Rows from block 7 of a small autoregressive pixel model, named by matrix and row number. Rows with one number belong to one neuron. Each number is 128 + 32 x the weight over its row's rms, rounded and kept within 0 to 255. All counts start at 0. Numbers have three digits each.
After each neuron's rows are labels from the 100 images, of 14976, where the neuron reaches its largest size: "top examples" is what is common among them. Only what is clearly more common there than usual is listed. The data: aerial photos of the United States (SatlasPretrain). In brackets: how many of the 100, against the usual share in percent.
# gate: MLP gate (model.blocks.7.mlp.gate.weight, 768x192), inputs 0-95
# fc1: MLP up (model.blocks.7.mlp.fc1.weight, 768x192), inputs 0-95
# fc2: MLP down (model.blocks.7.mlp.fc2.weight, 192x768, transposed), outputs 0-95

gate.618:106156094108122130159073129125076132074127117151069115075146157074147113130163211153133129104134124180155152160087151115106102174178131160184135125106059096071199119113181101162134138079199100191160106165140136119106099124156117181106064166107137134139175175105146138073106107139124075154
fc1.618:087136112075105144141114167120095136079125108147132123126183123091171128086177142155138119142146150148180096114049130135101073110172080173203144177203086108086184099164203082114172120131143100161136126125101170181100083128190145121058092172083127134127153172100146117104117127109104126143
fc2.618:147133152151135141080186140180137113255147159078161141130098124173134136129093111126149123165125129129110178081175091146132136143112097132067082187131156139154111129105142091185080123181121117111129136123098120182136126133090116155120187154101119114116046106190110079117101101091146157096
top examples: crop field (27 vs 8.6)

gate.208:083133110085103121149166204082087121226093087128145143155123125149090138108159047077162114171174155013131157132156179163080126167103192148110105153093101142127144104158116091105127147139118116125172145147163175164129151141118134095103093110110146152090143162147104167133107136160128142123
fc1.208:080145149117119134096140174134115085164143115117188113100114114178140122177135083169113148163137147103144178106170201107127092138107121115146126144129117151145202074149108114059167183076127167080118151151141171172087153096110036093105075136151097168086103156144175161129127076119135125154
fc2.208:100130092106158107115080100106155147010124128117155137165119123146129157102104128178197210093156115125101129182114147102068108126081156190145133124116113144124056097154105104135135100150039164156111097103065161168127118137111115150111132144158180102109164150118117097155140150140140192130
top examples: building (80 vs 41.6)

gate.383:132134121097150183161064132162118117151126114124099107143123065095101174112146152109140131144177095152098139141160091119101091138111111153156180079177145072153135168159140113110100065098100149081131158144138090146143147120135106145171133110102204113118202073100220113129162108153109143151
fc1.383:170124182090110145114049095156104117184115140076130144211117116089169094095130064124111151119147073120116119093147123145133162138087154158085193086137111042085116124151185175149101060107142134136083116148193132121107146133127115141100134164173052115129171109102199089135103093159160153124
fc2.383:092194105147135166144151141145123140161172080153146131082107111174096161112137127133116114122150121144146164175132121075084133162135209151139138112177080077077146076111075138130084106073147124123146198129148142051108128114103128144066172141192210135132124154101117090105151087123120118097
top examples: building (80 vs 41.6)

gate.56:174125145223119083162111167124177075172161113064088097143140124104126140145135114068196071136125128120088062171157160057104152178101176185165131131146149085112158151178144108112082091157164140133116143102110118115095076148136127138126141104170099156135125119131121131129113145162165145150
fc1.56:119129138101089143169109138170117160096135130097127094145122086098111143150157105131120115076154109142158139039159097170165152087135174117083144180148100145110074133114136151143079065165141183180116154145127149098118110126122136137117135063110133167104159124195109092029118058155128168091
fc2.56:170111120163133108119080115154141169167109069153109145124164111169121107098098086127110102158174138141117108118141165119123170216178198127119121153125164127059132113112099110120118134104143146148116131084118123143118063080095096101109166156085157147134145159132087073107164166127175170174
top examples: building (78 vs 41.6)

gate.315:085124195125118163079160111110140150089142120090131122112132144115114133113186117108100172156084106171089129194100153084124061187073141167168093089201152116095122131182080104133091110150193136098081125107140135154125168101121149129092166160146117133092162128160097166119096200134074144098
fc1.315:143156075094109110076104127121079117156096137160207075117141186104130154179188104149152118178167157084121097075141096197168141181109169104144137095127201146149104138139136136068117160067129159129090118154149181160123157091156097149126100079079134078077141148096118135122164088148081124142
fc2.315:151127166140103144084122114191101160176115141119136101163151191119093118143093078180061117143135120135102112152107105132045059141071106135143190114191103131116102115206115129167114165151153189122111065077101163153147142128107107128116147166142097118139127078109115083102103190125131129140
top examples: crop field (44 vs 8.6)

gate.665:201107126092074169054143128116195129144155199122155107159121126146133138135119095094157118157072168077186168135126148149188043097099105122153188164160129137146095131140136156098130142121123110099086121117079173131160116107145092163164166119055140105165149115121142134116108127152180127050
fc1.665:146112117129174149117141135130083172129106144146121118088050108049132152116113142135065100148123143128134086125158203140088141115152160122160060120166183105085169150131190125161118116090165162106104125112053185116141166178136180111103104123160123132155086095141171098119173105073179136080
fc2.665:130179141095145095179134137086153155096158146160208115092153149187093173125115186131110184118113134135128090130144126136098119117136120127104139131087121087175110153157157131124075142184100159121128126199129112136107114058114101113097138071134135135161145166134130119090156115175107142195
top examples: crop field (26 vs 8.6)

gate.753:183141146085087132095167115098196072131103112145095145129171184177155096162104095101105147112166134161087113116108146177112156169107072126149074158146106109086070107129146143138141118151133171135035099122116121128136125116114145108125041096092111130131131119114137106087114147091080135118
fc1.753:154074121123140126187139124121196129137155134129101143165155151138157104126137180079105126120146070139092128120075140173117120097090070171122082180111117096090118134168130130113175104103132119122004128110098134111142120095072139136118107073111113131144151128174167132042070125133129090142
fc2.753:090065110203117146156034173146100127075160099118179097095099195125138111145115144118124145129121112112112204141100177053164109121202149164076112161130155100114110114083146153120204221118124150135141129092120123155139077151126146125104155080192098097103119108106199161149168109170129123105
top examples: building (94 vs 41.6)

gate.685:116120146191141112167141137173108069172176151182121161143134140146094153107107067104157160107138136139156087165127080062074177141206098126115164113109162112114100108191090163084100142096157116053107125132092132085079211102074110115083128128127183146104143136149076139118161101176094134128
fc1.685:124205148183155130148077117128063118127152168164188142054084097138121105172119151113139123101080142149146115137155133126022144147122142069173155082102142127095068087211160105119049167131150133123130140102091153126162158111119097082119114138130091191127115136140097144109166074098095145159
fc2.685:119123090116075133205153108110084089122140109058097112108123164058152169152157170116100106129113123120122099147103167114190131088068126097090161178114121173179149120122108128172160068121144120136137094147191131124167131108125126103137078093155142093122152139081173099131063151160189118105
top examples: building (67 vs 41.6)

gate.463:135119154089186168175079115126123127153126162159097099097077176122109050129175133083097106149140128120108128166139133050172112108150130112165199155115151164101133068100102169115116152061176105071108102164148142141159157096138108157137193122190131080144139120093127112170149157158133187120
fc1.463:166142132116177123156113072132087081177121100150136142118115146134125103091148105114104152181138116147111118062152163049139103093219154108177130118151107131144115081135157155108158109121158086147112098118136136082112134167101076088152185083185140114117097133119109129092195166132153135086
fc2.463:091142164167126126110108145073145139036128179152125135194074079109114144109087113159158086103098127116167119100138194136171166120101178146113118118114177142161058144157084172140138077093139101153124101108072121138153111054116152146105077166153200104109115154083164145128096088164115105167
top examples: building (79 vs 41.6)

gate.57:186156178140111151196107179127102159113175140159133175090085109172166137189097202140193209121101130097109148114124127120125116100115155106148145093154085146109094132136148138147187135098136130176123102084162107126081154103103179100144177123128132161159151097115105099108108127138117128131
fc1.57:167093156104139185090119100140101137154191143150128157148161094124135145133144132150155171150173167128147106135100110071112128150083177045131106070144087110125096151164192173120171099090090094154085099135136086120162121148107175087140150118057110160112141110083101143079136109108097128140
fc2.57:131101127048122137143071114183137178197121101190156118134115119131132129123107166172123103156148163123114064081158165141151137157147074122156112111117151189143136100130139127175088108128148150174131121157129103129134077148095192183153148134143138110127123069141162161129061078132066080151
top examples: crop field (33 vs 8.6)

gate.673:156098164154167127192109147150135101142201161117179123103076168163152157139081125072146175113094125129131121085159162124131076070142131141174089070103136106132139106136140083095105137110126153192132122133138109191177095058132151162132125056135108088197143106184087047090092121158098099151
fc1.673:107115079116142105154111136156111139099080089086098132164135116139119131156109184187141068149108131111113185143164114209150167179091145101079160126124146149177093156157074173180150135186149073067150117149138132077144184140087133114092148142112094116137154107145163197147169186104156159092
fc2.673:139116157143168131128151121141139166116166105119133154163147107081102140077178096165149123139186121076165055134090086097130101128134144156128143121150134142095112126160146073105166110117177219094099086134114125111114143130115174143098145157134153089153134156132124072179070113135114128138
top examples: building (94 vs 41.6)

gate.65:183150110124096104107152105168128062112079113205121210170124125190028132132109171109133164127082174169087110058125185122109078081112123125144094138157145170107139149139084083093134074169139113111170129145145122147126150092097152088140147114123118081114090182196117129176135136097154132151
fc1.65:142104140171106085134080164123139163107115148096134141120112164136056119068160157147127175122142209136150101108112211090061129089091104148142109179139159159127129106052081147128114123136119119124162158158160142166103189147120206106115128081076121095136113171152100163132170117082114161071
fc2.65:054142131120148176164152125098162107149157133153154138162117135176152108159132144065110164131099068099117170138123175159100121102131119119164089088063128103145192139106142134120128179084166093120109121123116161158100118168112069117123169093181101124183113206111116163145051122119203106028
top examples: building (89 vs 41.6)

gate.80:099126138084183168167122166094130109143172071151117093155152208124082136170062103111110071124153144122174132063122169107099142083100122190138119120060176120143151130072184177123152117145103133170105111166103089148063105113126187151103177118149129123148057127131076112120162142178149148114
fc1.80:151128109118148099128164098063061161094116137130121171181119086125158126131152131148168161091098129192108121126100075097131113153074101087127112158186167130120115110109076078120094105142143103139127081136111087107139173141064142125094117081043118096148132106162111111154113161128143177206
fc2.80:118123169109144146107111156102155025109098161116090162103136167185143134118136111125091123128131119166154157154147150120127160129089152106071141160130099049088063123159113080121149119165126173174145142092156153105192145112124089095095142116158160165121155137112111140094095205121142061111
top examples: building (76 vs 41.6)

gate.267:154087130153112144157112125112152118138189181131133180107082182105108156162097161108124140093081122136160161083100086169119108112174185078147061068146141158107131104124125136118130065097142162136098066110107070143090096125112128155196195150105110092162104181226104102110198127124140142112
fc1.267:077132050095164130132085059153087173131053150162124124117135185145095124156158177195174127121137123158193125159140073080126175121138134144148119107083093120155092084126147178127219097123144124106086144171103124120140122100136108111132102177116121143103143110133109144111151095134165098109
fc2.267:139108114118148128142118123106166147142156118148075082166113074128107134061161173161110066143080094123106057135122145162143167110100148123080142129127153094154155127113123131222066190121119074106199111093134144106148061166109134117164205133144138147102154197113096146140081087110131159167
top examples: building (78 vs 41.6)

gate.407:145105073108158070124124090097081142117159150105176087065176170103152094152136120163071086162090125110171088128124099117172154128081122093093114171162149191094108163146070119108177217166150087112079124126147100133131045105127143125144082138115153110126139085140115115169105103096115124091
fc1.407:128138143121123111127101119149069153112105160110109131147166150102121133138151161170102091129116091115182138095154112060107126148101133136053108186144100130182123165106114106134091192122106126131074164105193160134126087095082102098078149138178119152135120102175168092124193166098116094140
fc2.407:119138169158092154099147080153082193161128113149070122171102143114120130156159084130201158137165170080149103120061120154074095124123125122161206132097103092136147129177139113141069080145111111125118153101141172097121188104094109124111138123118140087113159122149109103065153157152102094190
top examples: crop field (42 vs 8.6)

gate.744:155188071093140134148152107138124128166179118118047092111135140031132121119154118143107082185156102197104150124120137166089104138078116085126098177138105193131122140154152094158160051101133133122141124125099079101133109175134148171144098131096203144125148182104113076084158144107125109102
fc1.744:169190073089109161147113062161127094139155127121097158112106114088093099139136129151114101147117083195093162127122102153139123126057104124150176175151142196170163128186137120174162136099143088122108100103106120137132123157148134165144117124101174143081137177091127057110178172091161090130
fc2.744:147139133116100147126088113137127124036069118123204120094172139188134136134081150109180101083163156094117117154124132101132153144135151158116096148142184089082169129101110135127208126088099142147149110098136157126151062132163154140120123188154107044105100118112103142118173127186119150168
top examples: building (68 vs 41.6)

gate.4:117138155162100099168117097136170089104183102119145127179147139143094101119136065150125135146094078107155096083092152146132149133092127116097217152186169126149048096158151109185115198119077135200126090128119135149099118137097155141181083070133149092102144179109088192154071098074124089109
fc1.4:103097092115151108163100133087101110112151158185125098132087059099175116128136142122137212128155155161131119169086128141150173125163190145115086089112108106114125112111162164145087117136191115139148137165155108099130148155119144128114136101163146082058164102170112049113102095141090145142
fc2.4:192120185113132095118088146125176112147146114157177125150129145128075159110118134097077168115111150176121114158183122117172124158098172097182129155160126093126149129090162147160139114116093183168176143071080155175072080094126162096200115097129148133123090133121106096105081115068135149157
top examples: crop field (30 vs 8.6)

gate.498:151128142140130135113144090162086111112074101098149084160071083149112135137128154196134123101131095130120141111067118113114133170116145117114134143102146171176135137158159144096155121094057145148152073140167109108157104173135146172073158172124143203081164119107112145171167153135151189198
fc1.498:132157162113138108093139190087132083089114101116175154147076148204139138149145138179134149093189088157130149111089068119169151112117139095152130130136123077070127079123156084139079092119169133138115143149120131160124069157159141155155152132069097124157176120084209165134074141110145109144
fc2.498:088138144137104134105152130100168151166103140163149082081120094077098154103164155170152144093173105169111109056166125127089135101117131133154112140171137142148053113123069096129176144106134097172155140129130073088113192085113049111102155171166136160103158108150165171136129118160157116119
top examples: crop field (25 vs 8.6)

gate.409:079126152176138153094127102107123076142082120158114115138093130110141154134110149072135141140158148168138058151105171080087114178107119158107109123137160085095092116110060171120175086083109109148104202106155166150112127085159106093117135098106144121123090158152119107127109144116110148151
fc1.409:139101128123152164127116111054101115126109144138162124128184107143186151170130071156210135091117084116155113177139113062096165123104162140185140048071132107094194151101133146179067175144107130172111116131137167152116168127107186175122224099074103182051112134177173122078137171073088114100
fc2.409:106088136094097151144098136159149145148136135106175150104095100171108141110128186088075116134134188142129170104134069159126121097145092166148162170162109143131138106134131107087145096171093094148114147067138099172147088076120154127115080098137061116127131096098113086157128141133189100086
top examples: building (76 vs 41.6)

gate.576:126106121144155151096102085110161090106144083156093153100172123073148083155106154107097091162160088102160128156098111047148117109139115162099125180122113154083116144147098116103142118132135102103114164154136123133174165157102102104118110046118054130204104209149126074203129165112062114065
fc1.576:141162076150111114114162136159179138125126106110127095115105137119102102152169114120105165105103115156104165117120133156100101142108136096207054148182158173144105095091143116112141146111108138113131058153141104111154110145150150176156083120166128154100100077128105150138119084152109168156
fc2.576:107154117114093170124121091092129113131124108122125112081124119167142145125099114148195162117106133090154116157093113152162164194079160183089090134129098123147102129145121105129121102116145164099080145097091109143103143164115101112146182126129144142146150177142150146103135181104156151093
top examples: building (90 vs 41.6)

gate.552:136148098107129204135088096134202123195100134104181141079150123136095087170169180100132138109098126123118082111073122125134116125086150087132118148069131122121075122113114055166089151116127128143193126064107143166117093095143141146178147136047100206189098175106123069151131095155130096151
fc1.552:166163072131143181118089144100189145154161092166127107132125169152106140126118161086146084178060170153113083088104107080110106160130102118121088157085137110111085094096148109143113158127096138109131093090136167145146083156158144125119129153095102154128060145162114106182174076169033116197
fc2.552:124081115162110146145103142154118137128114129085085187178181115089109102175129113127077121064101122120169153153163110144142137130138159149176187144195119132183126124131137135163152175120066107139100102091172150126101182136091118127122131102176156087151176113132150232126113149115113103121
top examples: building (79 vs 41.6)

gate.232:138111074071158131166202121069099145142156158130137137171117111133141144168141115175119062068081098138201119208145091105204136075155128137106134105127151092176112164114130139048144158134160120130093104192150146122103127157079142094059141154167099151120148129150111109139075131162084114133
fc1.232:109162164166109144114137178156163100105120087124141099129208132156120110135113118140132161160141145116034043078136198154079087105117114166200146156087086083084144098137122122166138065141096111097129146103173121166124183134132113187166106123084107146106119155083168069116138107156165128136
fc2.232:137152116117173123141140108125121184142122127156089143121146127136176147091124106134127087135166077122189185130105107134158118074078113065121153110125147185109116150148163136121147139144172129157118140133105140096083074111121119131118192120096197080119122098206118143181136101094097136125
top examples: building (70 vs 41.6)

gate.506:150114097116205138126167126161103154143168105136112140164178106096065129126177115148143160130120099079159084117109141085191194121121170180137118158112108121154080125141126160097101129106171062138161137132139076137179197153169126120149096134135102089145107083108063130101105170172124138096
fc1.506:077106129180104146130098122107172127120087147138130121130090103145174151160079127097094133109142136175118170126157124188068100135172122061132146086120117131090174162127142080149165128151144148117138098114102154121078087135144097134071146119124152174080185190128208096205172100064182109139
fc2.506:166098126140160122087178136132119139148143115124136154171151120088093148138050138092147157127132069102118190067120070142180122097096151050073135101137093152084097136176140122177081106153121094077149067153201163098136099192171138103163140070128129164136147143160146160132144084107169108133
top examples: crop field (29 vs 8.6)

gate.750:187136123136144155148082158040096158103120155131133094121073139081163153101082139066123179153128135131119109121093169161113077122072124133160139130101101098098199104132123137168077122201159094116119069125152161129153140188119148130141088072125163092106121126155159079135195067066101151157
fc1.750:067129102110130120137161123159129137197136154123151111157153139170106096151175125163141102125111124130172140097123077112151143126125119155151134128130138118172101107175196098078173093088144158131147143094105114093068165126141075174092170102088113164175120149121102127178157138170171115129
fc2.750:109141138100158154169110114120114126083125150064162098106165143164074112098149192151101084188114095119123141145139143153106176115079144159122131138083062093093154078083108192183116145146063138086139098106156106136105063204149099127132125153121188098142098135126145090114137075088111149167
top examples: building (87 vs 41.6)

gate.655:166149121121129097087154122133147103071129154110142143082144136126134139146127095129176133149124106122073162140084093147154145157137083125156142188112128088142067130119130090185168136129096108170131110100055111107102147117179122176174106120065125098157117138097036110134147110056086103092
fc1.655:162108110118085171175127145158098161166125132144115085125147111103154098121105099161167131125136140150092159120206186074113192156144149136147139106124151162137130094135109139084150147118115097093177113178158128126064125175111153115095144171115113129138149137063132169083086063172127136127
fc2.655:096141145093150132177128169074187096143142052077115110112145161143073151150118113128101126140103101167121142160177175147109186129123087136136107218143204140157063148150069088121098107103121098106127128121165127073173120157159161135107165151154160171100140167117108171175099128138168137126
top examples: building (78 vs 41.6)

gate.668:085091156136121135110169171132156119119160080134096106139113097143136135067102061112113150118115105159170120154138086059124096136152159159114108133111105128146149145156090102107179136097142121125118111142089171133132080149166172097160150109175139112156118113155128154085149143072159140125
fc1.668:150112108161118174167120080178107111113111127139129074113060163117126129134084102153106151169186167130161113170088152136078197143142091142130133142113121147093143094093137115166155127096114125086152131137138144182093148089134039068180177130159143129109092158141142066104182174081078166121
fc2.668:146174093078107085147150132093170081186107185141115140105135142131131128144180174157145127114161080112110100084151119160121064111210134076192150154136170160079064194175148157110085144142147095147089105094151138102160146183104142130099117138095123145112121105078149094156066111116180105165
top examples: crop field (52 vs 8.6)

gate.312:125146130079060145152066150174109124172082093142120153129113180172080099077157102105125115124153158129156111104099101093137151125111161131078119065124039083127150131209153175109148111106078088100160156034146140144117129095134167110166106127121093111086123164131144133125091090129157153096
fc1.312:160127175120156144095106095156089147107125122157124153123138137074069076144096134103094132155121139147147110188059116137180152118130157141073101100126177149137130136161190135165146123136138124193131181137134160129126088191061146147159183080134086080099130155141117077182116107088131140073
fc2.312:102120172130158119167189157160114138097107126160057118128084130108175154073145100165136156135132156089085141127137124164093126084160093102133175037122133116114159064153122091150090079144145150151165110113143105082181147086154132164175123129085151138135187099081109089113094139090157176147
top examples: building (77 vs 41.6)

gate.182:114097123105160117152102124193159145136105101161120188134124184143160095151092093085127141085144100131133102148154133085085098129193095165145129153167153142156104115113125165176089178133078114055116162080114096143157044099151089111113106128182176126131129161120126144137121127139110161087
fc1.182:143102140060141119120108139128073158130070091135155140156098102181143095131186178095140103066135147122151141106150133152120119106116182097105142119166107188137143126054066162158145146070152130086150109208111129071160131135191142138167125187177156148115169077112137120145124105158146069120
fc2.182:096106094128115150111164101136177164116157091102121122134143098141053145170106136126136128180129188115166099162113127191158146181141139157137137149094133100167149163194166133093074130155175144108159132138173093153109071132137177128109174078135111135160142095130105141112127129121160086161
top examples: building (84 vs 41.6)

gate.387:145171138127112101153200097153128163110092091116151114132115091112118125203113165127124177136115029107105188096169122107091108110124088177104127142180135121085156103113142126181095081196149126110185138152180112165113106144149149124093102169167160069055154150135176155124100135183104106153
fc1.387:094129106151096133156182066149138099081133087071118119164156137106095165155117189136113239128083059109139200061178112089068099087058080195146155099129150135086131135125141126091111144188105194107120121139124106186119100128189156136124144182115171098143123121117168115137096150099173055151
fc2.387:165115116116155100170164089150112124190112150167170075139107080109155127201089148154120098165102083181117153112165115144089162095155108162100163107111053123162132128073117102172072135135132111133115163135145164113171114089139105122100121176185098081112114143181087151137153149139142166145
top examples: building (89 vs 41.6)

gate.319:144108163067141103156185114169150149124147096138103213119166153143187111196158192093087126093050105174063150095091107105166109108151133109139094126081130162079125097212088158099105099146164100148140123149118125114071108132139125083183138139179155164171139141160102163148093139138124083119
fc1.319:143106165098108044094124099078153081114131136115172124154159143145150144135149093086087178135090075155110113146100115139161144093143047127110153135125135161159177084153091140178180133136156127137115193115103103079093104184206119096096115171137121127134114168174108146107118128205129114161
fc2.319:108167177057211076159177089160172135128088103098079145117182059170106115131091137142136127166110117155115164118115209132141116100124135116127121106107057112114075125124151194107106102159159106172116129182157115178152116095098095032138104091119188121144165164131135179117140106202162126107
top examples: crop field (26 vs 8.6)

gate.183:155115135121149132129135171087120181092112117170129174127163101135138140107149106167091132146156173168143108097157129131081156108086157103092156128086130111112134148150107160109175182112157121086118109126104103163104112071175158083174108180162106110152186155165162202099093150205147157102
fc1.183:121137084108066154116137099201133095093091107105169117182111140154136079149060117171162113151076059067144141088077099142162129177137102114087165139144166155131137183126202153107150146074106148174147191185162113097141131084069141104134148146134119175111119113103168121170132170083145049189
fc2.183:099138110148177137092082108093135102134199162162093119106104139129161161120161192163109185053146100156200131077133148164064183148126134063130160144115125121108125136192110153108114104146092073121146118134150156118070104087105130191136124137131135072142126115089164094180146133137076110173
top examples: crop field (43 vs 8.6)

gate.433:151106140145138100120101113109135122123108148138122042180138116154128104148087147084160189154070087144104156089191129119156149075116086124159059131143137159104107116109138107132111127116085164193112114123107122183157112145191070120160156167096171130142131102067131192134078158114121114104
fc1.433:119136111158136153143209146087141176084142157117182133108118115114129151131144110189136185122173128143150107163145101131100070185085186128131130153147072119157104094122109110079104096139204091131144194158169154099092111130126118120105090111127103079122166114167133088108182104154121187069
fc2.433:147124127200152135112101124147117115113169120094158118194111141101129098161089114128136128126153065149099154132100119110115139081147183162150122143077133089192126102144103156136124111160092088071220135100082163152139123168158174142135111122177108079148095106115086121098111129123138158058
top examples: crop field (26 vs 8.6)

gate.270:158158173089097075118085152174193096151104172108133115115184093127122148156152102150144155160133160150077154093137166156173190188167152182145115157189086123142117087112165178157119076114183199094186185115145164119077140119127122091157137156101099066118155181163104171122081090110083148172
fc1.270:074164083185093134112162081091078113131147096159117102161096181094070140079140130130124114182157134156143086148143089128146065123112154133101132160132174090165157119106091134154163129109152130120111136107161143073101128184097087130104108142138178183090137054086114080131117084154122119136
fc2.270:114126167207087133103070111085105129152098140095182119109062191114135129139114098100094129105139129144182093141189085151123096133132121131064116133123119095147153123150111094103176175073073160094161164180119175140057093130098061151101144166146150162146133139093110076104119136151175176202
top examples: crop field (28 vs 8.6)

gate.127:079120090078134061104152169170135165155093130134096146133114160145160117147192158129127139109123151133130085152064109120155147154088099106148090159140116094094115100147129131149083098093154132115114123068106189191114109127122196150176112102178140140151092131146179100118109128099151091188
fc1.127:139140070145128206040131122148130122141181117127124120152124164096131169129078078143173091209113191136162145102094186131138089094109117109103156180126158122141079108068143110125111125159134113131122135139157129138185124138141094170119123172101107161099183131138134120150101049145089131087
fc2.127:093143124169163142144146093193146091087126073091140149093070104073119175102118140168023131119122106106137096151160095103154063146151142148092123139165116068145099134159067121155175157120099156103171155111152171166097104115121165169157114107150141095201135084111109114102114133145142149137
top examples: crop field (28 vs 8.6)

gate.505:172165127166113143116153147118112126068077068108126201122079134103135118141093173144161122153100136135143096116145139145148153159151150122127085103139096201124076147116144084153150071156119040086198146193144141115148147173101149112094067162103115124098116120169094105148159139140063105085
fc1.505:146136178140109106124124156108130077141163190158121070193134124163137145106107086128112175126111094162050143194067159076109153093153088168145148123154179079133184110115170142126143158136100153124132072085133091132113090117103168104124151172113115123192128047157143182110134169092143186145
fc2.505:216121140158156134096150125111133120110206061134138155091150168127167109130111214129156101188151083139125104132183149122146131105154168106131162094128144177102166129105097073123140116114140115127150120111074096149135114128135127120108170148103126106079122143114053165151106150110129128150
top examples: building (75 vs 41.6)

gate.32:125157193097118087138141100155149091082156159102116134122126101128160115125061160126106172101092120133103116057142124128140178167156095117154148154098119153135109151121111104159100125120036195133123142137164101142146053106191139066140145104143079156161108169171130150180091111101118057132
fc1.32:137132100112155156089101095059162133161092163106156111112112092084132159109125081129155103157190093163102143195154134094133114077085183121153153122112128113157121120093183082108174135082189083144137189124092126069055167116087094151124107121087145135099107108091160075133161140169144124104
fc2.32:152183135179154153155076118102127140151093136099158182152107150086107116140101141109131122118114063200152150174138149105128052083123132116150188123162135118178147137141122084092171128181100117124148129139141134107127105126050155140133100126174094125114109080116054094096109084131124147163
top examples: crop field (27 vs 8.6)

gate.598:109169135166159119202144155141106151109061084176127132070176139158150151105079118125078151105130117124133141140115102111096116113151073153148076127132153120142139119060120157137130186082102124135110153156089051118112101125139224122067105110185104131174050100182125128108160145152097173159
fc1.598:139102129139152156153174113150162120057112187105132155100149132167106177155134147133145107150102129136109123149127127149080083127067084109130153092103136124104131157155109172203133086145130143110120087141160167146128129114115080125202149138141169073102186129084181111096137165101167084147
fc2.598:158147105127128106139117161091069123120126112157124171089158168110109053122083119136104161116098097135094122137156137096179177140135150085115110122192134048123091133163150091126169083155125119132163126092130112130194160117109071119181127174126164148084128095113146145181165133153141108152
top examples: building (79 vs 41.6)

gate.91:128135182105125137077102154149157091097120094106113129127114133122102170099186101086164194154086124173098122101110152124147129111189165156192129130141132101117084048082140142152170155128091121148136075149137126066131166140160190128106078102167136118115162121138122134176102121128176115117
fc1.91:135176128065155155084071204124164077143138137090163208081136155151095122104165106129145073086131134142161109104142131115173120089145137122133166142167158104150095144113151084143139174184148140157136158102146067132138065105096152064165109126117142149144118164128164137091060149148127121118
fc2.91:073132126091115112142100090150136094139130113119163127094124149137124127071129141107095107143057159208123166143163113060097201190144158111059100169093134171134102105111105137089163160150121087068095167209068090182113103095118166125158084153120114156107064096115103108104170103139110139107
top examples: crop field (25 vs 8.6)

gate.175:164170149162123102088103131091137132121112169112078194136154061079115124103101141105103152101101140086065139145189141159166149139148115142164189064128140146110156163147113131235136096168114113149140078074120118136105092126154133123174128147128109133067122104090198150158080137153150083131
fc1.175:110189098124119191108143133104110122149153135165122160105108095161101178156111131157141098115119140170208160091124128087083068151180226126130127077100104081211142099113176101097091117134177100099148158124133098130155125181088127178121147056130110154146132094209121105106162087168116251107
fc2.175:175159076173138103157128138099111104116151132140139134164141085132125102158084090100141137129187094102147115161127109110173091128117183125121145091144133078185105117163119105173123132148040079124203162133118157131163129167157118166139106101128106124088130096125129067105183156106140137123
top examples: crop field (26 vs 8.6)

gate.115:143167159136148147133116174112097086096132103097155120170137112105077152123135143130163135157121135094159109059178127111125144134142089105145117145082097145087054117199140164171168135100097109124101138196138136091142121179124115102150140186180128095099104062088153098081097166153170080098
fc1.115:121105108085105131121174120077152140103104120098126113106119109119109147113125053155060070162098115145108135100147117164153166159151130083115079124099156133054104106153130107179107157094188096128101150132127184124113087125099100155096220158185143136115126141132158076089087173122109148109
fc2.115:113129152123135169163129120089095090093121156179108119194083098078122118142070112135205124155169094089146114121098128145155120115088097158174134102129094096142132126121168140170143121145121167164185104181128155087154129105126103143130116048104112121130115116195134121132163121131158154113
top examples: crop field (25 vs 8.6)